Weights of a small rotation predictor.
Model: 10.7M parameters, 24-pixel images, arch vit, norm layernorm, activation star_relu, moe top_k, num experts 64, patch size [2, 2], layers 12, width 192.
Training: normuon at rate 0.0018, 16900 steps, batches of 128.
Data: trained on stained colorectal tissue patches (NCT-CRC-HE-100K), 22605 training examples, 95.7 epochs.
Rows from block 9 of a small rotation predictor, named by matrix and row number. Rows with one number within an expert belong to one neuron, the router's apart. Each number is 500 + 40 x the weight over its row's rms, rounded and kept within 0 to 999. All counts start at 0. Numbers have three digits each. After the name is the row's rms in percent of the matrix's.
Before each expert's rows are labels from the 100 images, of 14976, where the router gives the expert most weight on average: "top examples" is what is common among them. Only what is clearly more common there than usual is listed. The data: stained colorectal tissue patches (NCT-CRC-HE-100K). In brackets: how many of the 100, against the usual share in percent.
# router: router (model.blocks.9.mlp.router.weight, 64x192, trained with AdamW), inputs 0-95
# up: expert up (model.blocks.9.mlp.up, 64x48x192), inputs 0-95
# down: expert down (model.blocks.9.mlp.down, 64x192x48, transposed), outputs 0-95

# expert 61
top examples: tissue: adipose tissue (51 vs 10.1)
router.61 092:433491422516408558487475485432512486577513505459478484557549505609477462483503499494472507499478516449540481545451479469515481460440438515567476534495484475439449492535476539557516406508510498558559523463562521521451502528483449436525547544458547468549477553443441436511451481467519481431
up.3 083:579490509488476476527489486514497598544523486549494482509475527457491528452615544459452525512519486531535509523504552545580476483467505569471421469502426439445548483409490475454419512507437477502495457515494478551519481571499486501531502442577427479526505457486546571498482538454509455538
down.3 089:500461487443502517446548527476512507516509500526451466511429516562449511505500513527481494527453501539440508488502442415532451517528555529462546465508485473466432446506521403578542504524495513466545467505431483528544557488483462500504558502493517486494539534495499490567575528488487454447
up.4 091:604420563547536493480500460458532525444515504515524484499449491497446525506461474429448585478432490483538394494487499512492420548465494496464453445396537520551538512554499501502485477475488494508499434517528440511492480550392458574513482444500548591473526488496574580462535505412553496504
down.4 106:490507413468411485475469509475532523546508512480519459511520494433501533555520596472534492489506495576557526486520425494530536580498475437560502526476440549491431485465534500498477543492552499502545503497523547462532479463482482515560542550478477563518512471541478457422584473432434512529
up.5 088:492444507414529552451432574494466377468518536440501426478529525504530557525488500455483524526453506488486469492466546563488563487543532561489514503516464559549507549397475500584400516479472449446506404470535586462545468532490453486475505525469542517417516489426555463512589544463476494523
down.5 101:497512531496498480506540432572519484442500510446499466461515520487484534510416509499538527464521486487542509549522478437542501490493517442523533574464469521558568523487551487465570520503508447530494452562566537524516450518459525510489546511512594462596488509524482513478410530566506472555

# expert 30
top examples: tissue: smooth muscle (38 vs 13.4); tissue: debris (30 vs 11.2)
router.30 093:474507475464545504485569530447548519619488559418412598544503492500531537521536515587523477513538460440491580547518482466466527579484508471515492525515510461482529453496459574505500462511502494499527531461518473548481495456538492507624512535492458477437430527524503436500505545495573490493
up.3 080:518462535498471458546473415443512527409470514444536552480460490508480557525606467601446457502501446475419452433479504521473447540497534442614497505591479523479489497511449527516523507427446566526454530543535477494475534514464539491521501569416498486507561517504529514536511516496432496491
down.3 098:467506530523483517535441455507549520453499503499528473469537460472488506435448454509474455527501583526515558452503518484475482502496538444455487497551443499524483587521454485477442512475460493386537498415514446469491492483481472583492452476533481578456524511501578511557466502473559493418
up.4 091:532416502560496557529512506488533458546516490519448411554515486478553532541553498480410507518543476529512532599510475566519510507473533490530521491510539541519464512442530496622515428546468461517516502455429402514494453455451469447564424539462498466540501511463504495495442508507487483472
down.4 089:576564471528551583435499494499452433492545481516491528532516502502504532477465501533532484499564396513570491446443493535499517492430482441602534506470467491529502574507500481433476573498511515562521501578551588517474424470477380477525581520511502415411489529516532503517487492495452423496
up.5 105:550521507539491454466419463502526472551494528474535558514518558538617576481351500502558529536498463533481556473506485483561540455466489452512491460475461492441456521470464499542475505534470487461438539519452461580544508535569496444465355474517474549552467529508441518495514516487501535539
down.5 106:440452407500435536485521514490500507514578508543485532521477544513506503454519499519519523479469504587531500530496516489526612478558508466448504455518506551476509504529467474433541458467512406446511561524490520526482553502521535567387449499553486411522539465498481475485552515522455533472

# expert 11
top examples: tissue: smooth muscle (64 vs 13.4)
router.11 093:459471429500437499437569458428556545506459514535428497543493473486528511506484527522500516531508460461490531513523471519488497475437492541550511554523451481443461405548526521474500444447514452558527531493540578534437509522414559417510510567442421516499477470537512487509472475476514387547
up.0 092:496539468454529445485577378535509549518540431474452527508545493415407559535492484574498529481515523483442452440459495546428493541504458504540436465448520459494531508512496519429484555485518505469487473506480564485494441502564513481514501526473493445493573492489564475482503485504505519438
down.0 094:512464457511514449454497502618590536531521503445527470492427439525515561491509538466522501531531519531441452469472511470558497505435526539474540552477541504449489492505467512432439518500448522457562536520468476517429459465512558532467448469518489500458473467502436486481585517487548531485
up.1 116:460468526454534518583514515523487413422489505440521519504494515545519525502602468461459461518514464489499435496445503466550468500545488510435503527497454480495520525528497525471443453485543449489566523483528453513464578498551523513521496547464438461512454522571494498546503495544490515547
down.1 104:499544514465453519422443526465508552419527469494525497537497499461451432486438454495490492478499508484460498487455534470501465486506462496491462516561506515594525521381508526435481498479570503505515572496545533524526504483530491484478460467463526376551447413488475521481522553507483536556
up.2 088:514551396550496481432526426573466504549500484581530509487481523522591481592444479575594538505502507535445514501510417457485491491523482560460457512448454450503499571470511526443525579490531441449442492493453456494496498513547422488520522439459476479476501506497457538500567479490500480502
down.2 094:426534494532532477532575465451484512516476609540516510476530487512519514419558519453487542512530510479460442501559506473512510531522516505492454510580462482469450510509501517574403542496463428552536484573474540490506530555422460503553545481545539459468494521504520456523461495509522548565

# expert 62
top examples: tissue: debris (38 vs 11.2)
router.62 093:514523484440530464493452536448543475598458542445469518514481497515486423499548529493509501556521497483483526483524444484570467525458465521493551515497527519455466494506472485494446503482523499496512524528555539540449479524518541513519578551448512530560569528526452468497417550526505499543
up.3 092:480550393530500532434532590523478489531445467436485468585529530447488512572522521465530454489508523494515471477524477502497457547468522478447561525462486519500442504492537563511532540576545421505481549417538549542522531525569529500537424470464495507563516501487473448491558528489501526468
down.3 099:447471505512538491460452474510424549497479499509578529483550463495498511483427534503561421534477470549499468547413535507497520483560555522499512510514496474540558583472583574534456440487562518485436528458506517496504444452505447461595446454439560484484545471494475537493508543536511485479
up.4 105:507488471499472540489464514472494538524447485498493470494549438501538503461515470497465462507578464519535478510507511473476472586486530464511494477525551480527445442470562452568514479399501437531481505462519408447536523585465480483421451438442582459510566464513559494581453563499516477460
down.4 094:534576489576482515414501524479563511496548495517516452501472520508578475482533505502501520481509492477527488495447529430410442583482513527522563519532446491486471492474483478500529489499471537523443525506506549408526479505543470466536565510527484551535470555540405425578551532475539472566
up.5 083:489490570426476453541490451489479447431516500491528488518534473484453558508500489556477492473451541489525501503569472486493453536532509489538531532490495516547524442504568495616375554524467521494516373511470513496512501513468545504410519533530515498493453579508487446522538417483526473483
down.5 107:515520479510502516523498356477506447516497503487570523519471468530499483534530503500494520505494537453503470467488522500565485507544416557474461502472480518473542477462492550512473457522457425552545534449595432515510507518505442453574509590536533452504478511465539498532451597475488456464

# expert 57
top examples: tissue: mucus (25 vs 9)
router.57 097:445449468529551453474442539495502433536411539533477474550521439565521544488495526459551551525500497429541614496407467462556505435472558471446527556492509432454512446535462565496534501493543554551455476469567479494512460539453515378564531567515522518468494495537473444531442504485486403499
up.0 109:477492488512489508546448478516517565533531534427464576490534377512576479526473527470548500495446557530531564520461510471466542497469504492547556531540482391499566474515491510495458476587474569515567499501500478511505455451463556487445479496509480479461477443586479484511526520506452499474
down.0 087:438384535500489546537548544520553468509531483546507531557496556514540471565545482542524446540513503477488552456474513450486515562597482468494439454482480490507458394466493536494458461575489481516485593491579483572531473486524480460490556496527508503523499515576527535534518493486539481521
up.1 136:533490450510530423483492545483470469494482466538451529491502508487550468550567463572412432472475459504540513483508506565485474466490447448576522426498546434421544492487534480527537520441548550554494490516492484439518491528497545502509479520484508470462542470508512409504468511517440526520
down.1 111:554495507466526463500493494566491502507483505414507512514508512569549465498580539511514489447532539472476537540503519505534496526510508481510500502531540482434474497538558504476508515467515453467482565537509540578480522480492420487441410549512470465479523418460467383492457484554481526544
up.2 117:482461506541484461489532546479502481538456562546504540486520406501545411519551446621520559494504540517452494415459479518540483431453417485488462474501502490438512503499512525549424433488515458526544501466510560447467545487535555483432564486518520532468520521514497466508435439468474472510
down.2 103:526535445602497510504518474459498461447537507482474544542527451513442506511495539407555496473492470505442501495553443453558455489467565437476535537492545545478573515463533528517446480534457563503483541504522597469503558449516539493533421522434455497526473463494523459488536488482525531489

# expert 22
top examples: tissue: smooth muscle (38 vs 13.4); tissue: adipose tissue (27 vs 10.1)
router.22 096:465510448510518550491521559485558569527478527471416513525488524501506527573546455544529528451517530469559545519530494462506509495428441590510556516556500466464519532509525554512472458458507504482511449541488457483543470492522523503497572496443524450609480537552496441564462560430495450487
up.0 085:559426412582494448492556466458548535493510571515485440492447535528528473473493547592448495460574481496440527459502492602510503435543528545615491518546478530537516478529474456435571487515471523469490498467533513478473487541533511461502495456505494463527520510453539501456488473421487495553
down.0 104:478566530381522478480534483516513447470509495485489463470532559453488489533482530426514441469490531474529572547498553580451447532509525525504449516456576484485578505462439512435540444449554489455554484523514478517522454522467452492462479477483512533448514559550491495589500543513499489522
up.1 116:499483466504452443473527489527554583582428514540437519502494468488471435550518512580511541490425524463436492527533487483501503440555441445477512544527512447479453522444541516535453445487509554532532495470481492439493519524488505418448579518480623444483450591481531450517491514503462461457
down.1 113:516517508508528505512529487450464474498522502517533468549534517473480501512516503485463474500479499407473448467513521513504466489513507502479476528546448498450441532439450539521549482489480441539528502513473517552499512469519536565538428445484497459491450468508474470449469488402424520557
up.2 105:485453437481563536510537494521487547481522455494498428504492524498484527559532549499574452553501487529517451509494487487405513510445483480481461492566523592554474493476457545476368520496499498386463493505557499523523509529512499520525519452422505443482555499511572481586509468489503544468
down.2 094:520529482473514525544520565449539476506458520567450512506461515510539523459491525466455441569521576487405512474538541493442502426560458512530575464434481393552489545574481515520524459524493501478472450502453469504482554497510522481515513504439508498504461484416565484552470500483524529548

# expert 28
top examples: tissue: tumour epithelium (68 vs 14.9)
router.28 110:538529448478466421463519466504476533534428504454485448480533521512547466489411552498452506438513541504529486538495584507416525519426425586542498530458508508528480526555537530483557470502498567535534415546494484438504469522454515498542568484500550515523503460491544514429572575593584443528
up.3 126:485475459478488498518587481502513497550464441521526492492505525522518492527417520545515527489568510460484546568403569459534483521513455590635480499544528446570533513535474496500499421449490476574483443514531481481492494492501459483513525547400550454470459487491506486512516514531475470437
down.3 114:474511520462472549542538555476554530492534588465409527521526462583491492535483492466521459536498528550538478482526491526529491554541377549501497506542506485558503495427514504537471522564558503505517541547490554535572514481507471488461472460525448520572507478603455484456465462482505485485
up.4 077:497488485471469512505522535520454467439460509533472512479446464508472566481481504540473524562601515479526570461563425468580462543549561521506479443540539404536428481479389462466464456465546526507468558526478525506536466483472549473521520488489480462509565517432398509373501525499490512485
down.4 090:493523524541495451458483488489464493519483518566526582483528527480505431547470504501486448521506493568443566495476476511474425483571531532519493426507538547412592538478486485540455446465492522484566519475483519458469473520469471521516476512505583520436504519471457490458428520480591515493
up.5 091:546483487450523498499513475485469500480487468479515508485492436517416508500498502517559495485565606476487473504560470482504482573464543455541552479498517401522548468487496519455556502616459501411564461490474554517529501435485562495413522529508498527499433462551526485511555449482457463517
down.5 105:514488521502453507532447512443518478484473584581517458497523456464491526558567561424512535520451473535499437478530493516544448538528500535557545476518507502501537521534513453523476499508539466574462486514527473508532493475549473525476522470505526387450510508483593491473480558453482508455

# expert 2
top examples: tissue: mucus (43 vs 9)
router.2 134:531498444445446410468484489492485458530506448575510467482519524435503453516478467422474507490457504479523502516466501553466511460514444529499501463502487479462551538510504505502549531493560450544475473588567567464561537571539459456478491429519522502499527527480540561496544473575492531480
up.0 108:453515448444450465464474531486536351445501401532462498500499582487477541452499485490524473480535496486470545457555493525565462539538536468540572502416548537433521508539506483465509548486538469513481541519527485509498539532457481545510437469534532517513477475492512499495468506525393528447
down.0 104:574494533495494479457439483409482447476534494517430488467526502500503479495575500606498472450550481520482472489508489519496480494490491488503450425570457404558464530465577500442466516554505518505536562490520548486497463516521489569503544595531428485551474459492490534497474481512464502509
up.1 093:542519520518587553573490533492476513458483550509546457478482517513544435398450469513467529458522555534525409461432580506510570477531541448527473539475509521481488446477517514519546504518497490456483543470503520443508500534558464511453439488494519433521529495504500501513473438440469473477
down.1 097:498494508502447524459490466528441488472541485511469462406561426457523519483561539478503531558531427519525477521536506562513493483389417518492490478528476497464495468452512481523497548501519460516496522486573529440511499434456469522540523494481450630536561488519568560485470496588559480488
up.2 082:560486531502446540501548476508524486533555526500472531519554462493447482585365540542539496499422505523405500495529463524412507506462533509518542506511557455470481518481454513495530536481468548509506477480493462517510457492517446566523459591469478453505499520557485498469484426430515515464
down.2 096:408558491453443430540476532503489461517479532413533502486511545414506530511519492446473423515500576522519498561554492455517465493472441495464408609476508511519486534485458519467449490537496585538604515521514507447466447452441521512522576445554452532483556526470466504561508525600434455439

# expert 10
top examples: tissue: mucus (28 vs 9)
router.10 096:469539426504503509495527532413506531511496494481441556460470558468568493486534488573525545498548482496513540499484497486480518550511459537518502535501506452492505482553472519639497454478488572608426500389501523484485545463472493490583509488522481459532544499446555467554566568505454521492
up.0 089:544480425525549451489498505521589538453433559491496503506477495481482537551447483506485520477571466523494421472473539424451532478444488456455391581488568486519545477451546538560552485499496489533455527448535548458455485506508527526510531492484496475531502477479505550530489449549494489520
down.0 104:485546466518501484468461563532586422509515452475429464494448503541511512447533505534495591460463486513517510566470545508534489519517453458421497527472459521580488451492539482468597439500472480437479496485526516513535522559568473493543513570400539593454425487511518445490535546516520465532
up.1 092:476483510560435524508597539574592540444477508473573477511556505480412561556488544420517525460522475498477450460488551477500483531493484443485541538477473601474449530508528534458470533492439491498484514480441470476480414472417506485490573458453473496469549436552378529585534564499463571488
down.1 089:486444527511561560517527535503495506411498436507535512537609494468489514449510508551516459542454437486492471553423532494456589538539443548472524496536477458458545477601536515511435543550521545497477523529435538549513536557542527433525520501468535524462532531518537512559537539562536484488
up.2 081:573499503529437522512510497528498535526509464514525505475490523504495503468467486501478492503525469438543459529481553559482384519448473661505488510490544464483520517475459467470527517532399493474457489505500472496552485526556523550537515456444478523461406468521594535489525506501555456526
down.2 082:471515459486550467479523524490432506423491500465518511473464555484465501534559508504529495518543513491468429445499529479469511487443505494448468572515454518446406460549413491492461552502434569500447524491512437518495526477525531493489553510505564511494518499422565527477455467426513484579

# expert 43
top examples: tissue: adipose tissue (86 vs 10.1)
router.43 094:478507489488519498540531493474494450520493514469525501515497500524525480531469456477536431470528500493549486547564524490468399476492494490599587595429494497474518481551497419546498485471537520523509570537444532498540488549498457519509536534386558543476544483462444450467488587441589562462
up.0 095:535483483541490487452562515507438573559531464498503432500497485530536464449575583482633467498528510470536464503527466484523535524491461508398541499421492551486538531510565552465486565467526471468433487504512482542506469505406468463500541487498459477473523479537473521494487535489511516448
down.0 097:480554531564518433519562502480505517563471592480511503512529510528495459525501526535481509468510470434537532491479471509487418542499522535451494486550479496611512518504517526470494479495541526495546422483525542502509543506474558516485577533515517549478478450465440584494515495469481478474
up.1 089:517506578493495510517515563512516450457548522486469513490484527499522420511473530495421512522597423521512506481438494537489484502470489602449553450491562517542497451496507469516391486463478457463494485550553496474505552469510473474494658506503534457469462471513405508428522453508553530463
down.1 099:548413436519466539459512483493489459429480471516551523492591515483513457464489528597456476533512576514552538537498418545511533516501560511480516530527532536436412520545517523493509518456469524487461614534490468448537561516518520488486465503510471452548485479500601437512502545518455512444
up.2 106:537481475557489473539470427477477423458463437433468585507504524461500534474458475528509478530505535461441547531530576551553552445582516559477480576469547456523484524487418466543615449491527472567447513519453399516443465484414455488519465487456484515546475469500441542478466519529535451538
down.2 096:554510572471491532565515445538542414474516482502526584479489523447546570458478517479502495562496500424522471457496523497555531509535601519469504522485482466533444578525525443520481493489495508498447540569507471476539464460518547477490512500494487538492560483532557457541493447541472436483

# expert 13
top examples: tissue: adipose tissue (42 vs 10.1); tissue: tumour epithelium (33 vs 14.9)
router.13 098:514465494466515469495477464472447521504497536549505522443492422572555452460493442498476532517537435602585587587533491520438441516465490501529520515542448499470506469493484566556478523475564522449516515485532539476593486515530526551509569568464503526516439520524485466497440522495512564551
up.0 099:403465526466531516503549518518469576449492449526514491453449554503466467463469489581456500473531547457546494523504506486501491502507499567479489558512500533567525524458512508439488542467480485500537484497493486542484497461492468533510452549533529537467445557493457513516524478501527469483
down.0 105:502530505547471526461443557502551532514500487465479520555524485533517446546492511510390523550470498513482451457493535454518440448540470564473503437472484517524540484451490548448462522466488484549457540552449493513570561498528471521518560528436525509489511445579554524517449485590532564536
up.1 116:505550526484450529476478561523385481470485505520520468487457496505510542444471462476445563543525506555511531537492558410522498475508507468581443493552527448541493458500515551519562508532498488503516488527560499440564495390490557497506499483444475504557500499516504526491508508483530499584
down.1 094:443546519478525523475488500458483482506489552490587452463519499497510494461415487620489495486493485436501499520531527519474501527397460487443502467513527559509524586610495537476546518494576475481521456503507488498492525576503452497509678557520416476485481485399534472474452456558491443549
up.2 099:524485464532531513526431554483498494517477493479483480506478439495555524535515555475514532503439509527529510537479520519474529497521501500504532415569543542464515524516495476490494525461477509523556479530486488535494549456458479521455582532523483522473452440499497461481531486484527546350
down.2 102:481491485437462515471497425508465489468461477506467492568484567484523446520552475480530525507475537430555531481478460551470531492479481444533459510519503502398530498502501501532540498407514574571469473462479517504457516514504514515533443532546555479442490499452509482447579526501575543400

# expert 48
top examples: tissue: adipose tissue (43 vs 10.1)
router.48 095:474503436486465425512443505420500532600543516506430523513455551555594529533570490532475596559491574456489521585483556505475439499484490570521546471493483470540533532573484511554513423543576507532508541444481542535469480537484480510518519530496545465586506541489522474515489490469460443532
up.3 090:460528486444508497490490500518456534487555546461427527549540383481488526504472456568475440508444562547554526504531449556459480492478468567432429571467518518504517462509558453503427451481540462460543518448540549533518571515443536512449469489487476501541530537552527450507484467478533509487
down.3 103:453523531514520502409542497529539469510435476479548562563527481437550530496464463533469472438548390504506496528524499488477497488515507591434498468513523498491439524502547518498442513375464562524434518506550506573540523491507526576473542567502495444448582550484476426499479496501467518531
up.4 093:478495446456518476460541496549404438510480482475504526487485480518540467492488520510484527525511510499461480406485512519424502509520558515508505518480554482602484482561578553467522513474502479502478487483468478483492545471425535531458408487514526505472547549515632543488450514532532447557
down.4 106:530475522516447523525528490465402544523472481555549548564497497530497430423516516443513449513526535535523435490540554531510522409477538429526494579453495509499571547471517482458407453488521533504510492508507511463469488511584489481494486567455503494470427586492540535499420424517483473416
up.5 090:501560518493525516463509590480576478539528504481446545509506550487510544497536532479442507526531503500560484521465537507503512530564491511503436544470473413461496556456512456533486478528512505536571450533561539522588513457431425483492386488464503476487472491507504552507573537499479496510
down.5 097:578464509476539406457490491533492492553537474534473539509498457484446473542486435553521575449467487445502578492516489472430485408485460491473510554461646474543549550460475474481528522508441498461499485545453559535521445417502516520535485414436456461506521429541481485543503467522532464534

# expert 19
top examples: tissue: adipose tissue (40 vs 10.1)
router.19 092:441485480534480472465562481442558538560462591507438490523494504553499567491469503486533481497512480458537543497440448526502542515475526544611566524529521434483441491514558457593518501500562558506504503477479513542499513496459539442556479508440487432520430510523498364528471474471494493536
up.0 107:544439482505540477532441442493547494486492589450548553465492548488489497492382531415442509521451484523510486532459510514450475552517531463451446548526428451457470534485481500538535512530441555576511446515484471547509455520521510535522448522550468528461514554492591551505504487515516474477
down.0 096:491479423447432543536501517528511503495366521459488502551501499546515477466416506499528510495532531478460569431534531500487525523547539527481520504535508532457509412488473522509501624523486497482445458451396459478538512486448512500484418563513506425515477497509490488511564501486541509478
up.1 109:507510439536444528500487453524483469546500467425515498483494517513499420441499523498455525548404466520480575504476453463523523479501502563441482539486485502558416489523466530484592525479510533528426450493498539518523514399525491534563520482463461502501512537521528522461522499535554490607
down.1 105:478587467534442480505524556546515498487468561487516525510501523497533528464465533579481496479458465450493568547517529514436501496444440516449534460543484478538509456494543520499493569490525490451525457493484510462499478438502447506436460482573532447535517441490427510464445522522494505469
up.2 130:523488439502497386461577422471548485502480482527434495504498514515511536533493526467475501414447538459512579530543493572528413492472518499554525523532503465431556492573562473539475469459571491550551507508478497439528496520436520413481523463500554451458482506469568371500451532495448501543
down.2 121:545551543461514587505542455500454500506561519546475505499492451505506546512453492490502488502465560547508472502481531557532481494514400502478527488527459534513528513505487471413530492546476507486510544520523560528456465503484575461529420488532428542600527430530507535486450437487527531454

# expert 9
top examples: tissue: cancer-associated stroma (84 vs 10.7)
router.9 135:556493456547534454443461465531548502436486560570564501445483474466405503520514586489471466453476507475548483460449526502441515500491467558510534527485448490442507491465546469514504482541467570467490555501532571500454486464519520480483592518465540475445507495515483485505516538533515551494
up.0 100:496528464389507471528561539469468498448501487468495527532476519493528520471443472502480466461490495486456535395507434557513475437480500529478487506567499479515530510532488618509551536506490544481451559437489561487471456527504503530434528536550500505567474503522458488481492468473559515538
down.0 103:482567457458557554489541547531468412580439538659583554464482502516565560513495494476581491529476490495469592547542495518518505479433466459485557449475512455415493479542511501505473476441551557524557514496519498509512531535507505421512551487491526446466531543483448553509537515462538475451
up.1 099:429476447561450499505505477470538596552520480544510488498527453514514467428403451486448533503453492473608410469511422502533516497544521510464482509487445517471485577417523464482461504475506448508444529466529542494526447543521453534424466452424541519505499525484519450478475501545496482603
down.1 097:469504497540496528469431456511508509502505537473499447462534466471550507449444491488483575550473461509516479560518457463540487533501518464468447462526484472463554526509475503544498478507523499485514508510519543468492422525567447501478545536408474465522528466487493574459513496510516524509
up.2 071:505511466632503457507422510482530473496510443545503513577559455452492506448507488455535432505447487538514494490595465475542481471477488493457475465469478509493492515437481498467480527550493521499516493537563424524500475546537512534487526469493405599526477478571484514452469456529468491497
down.2 089:516447535423530477407507478471505572479497584551569414425498489520496493507464556493442510521559534509538530512479537554487495414516475491497486459516465545483500470503549490563480460531489553469513493519440493412535514539474479427509528467442456473557453455456434460531491533512534549447

# expert 29
top examples: tissue: smooth muscle (36 vs 13.4); tissue: mucus (33 vs 9)
router.29 116:514460484524471531495512449470519502506443483542523514500528468502531481525507475530473534515503473503513500542487478528469428536485495489551502486501492409449537454481458518474488434512398565525468503536518534434497530483584505417436499502472522523479486488494539510421508465568580425553
up.0 072:493547493528513435537501458513463476474467501452504559545505533481460564507517465477438508578472488535451554474517533481559529469474512417433568555568481472495572524482549457424413560528530498558478462492506530479535545503489469497521503514539502595474454443523510528553610440451504431509
down.0 093:552539519456499475526473493525434538566518511562511485534521507515491539490465509543492559485504490549497515447495537503580525531478508549494486439500477521460433487504518482463468502455479562489475478533402512436493408528457459484551500624483489502540521570473522536493500539468490516497
up.1 108:560539467557412516539438465532560582466503426515513481482478432487561497538434503492437478477519516478443530462502472499513493490481521511484505483442486456513510519479526493551448546535514510490519476464497528431487442499506492500549536498447522454457486533415410462525472485497546510378
down.1 094:438466501534386536474518512493557590423477447518516522542535509509513543479538448512461438533438482487548413487499499505528545557474476473479518563502509516549473531462480479465530505475511525460469514564484465452496547510420527495534506445490480594544452531576511471476436498534525562497
up.2 114:553432536542505591514544484501491490531478419547489445510476487469493500533535540463503556528511492452390479480436483540488441493495511431510522429422525426559551516526463550489560452470455455520467477483463556485461529483505468445439554532536574547471510452579516465456479505477434499480
down.2 095:577481477504535438490465483490529458491612571494474511479488542525538479494517517479543514487462499528548535541469519464540464503439453512487487516519514511521512384589524506512474445576486569559498496517482569480481504485541573560592597498539491589458503527621420565548448513566466515497

# expert 58
top examples: tissue: adipose tissue (73 vs 10.1)
router.58 106:543421481416544501484493482543444572493440501525515506512499523559527533546497489532522477492472466448548515506499530398480459528455470472520519502450483451524560513507545531551394449513415522507560471526551505465529543550491571474464564522498507493471539530483537449564555531528430529523
up.3 092:438566498500504463496410525533585473488502418461479488482504453454527446552513527562451515482511497534484525456526546433432506543512482495508444506549467559576460496435530534488486485557544519502486449474583556498488498476592469578600447513439445435499473495523495534469511475471432544485
down.3 106:513469432522512435523464521525534468512529508490484476538538549486544453556520532485445573477542534514483431468528518524506523534548507472516494456577539465513449561481503483464491554503504510522527557510414449506496466460529582583546520519515585553519514469488476489542473469475477514440
up.4 073:506438519434522503506532538475575509524491508478494529508528467556471505464517522469452437477488467470494453452562514459481471456479548545560518520531548509536451495498499485602513472485436503478485512556544480518490409532472495445496481516463555473495450579509553543538523485470449493535
down.4 083:513453524578460430521450439506498483464521496492430529498471525515555528485493566542484489559602510481495488422473501565551524495549492590456475497545473503468443505551436442529534509567499562577427434507520561473508496557540531447483477415452504496518510560470461491545503492497455526441
up.5 096:441540505442464541565603553504511465476419510507517530512514486488517511411522522553473556522571515438500541523539481520469461518465505499531506497542580446537444450553519517435557456457466494493421530423524522470546470468540454551489533450477546514513516512447553464505548579450527444517
down.5 109:491553597491510482478581546462620477593574505535522486511528534481560520520509487525554476484417520452514584529504602486446427580552514505469486485457596464515569512540506482482463477531450487469489458471516493441468452485477464567457523464494468483553527474494506492475436488473518493487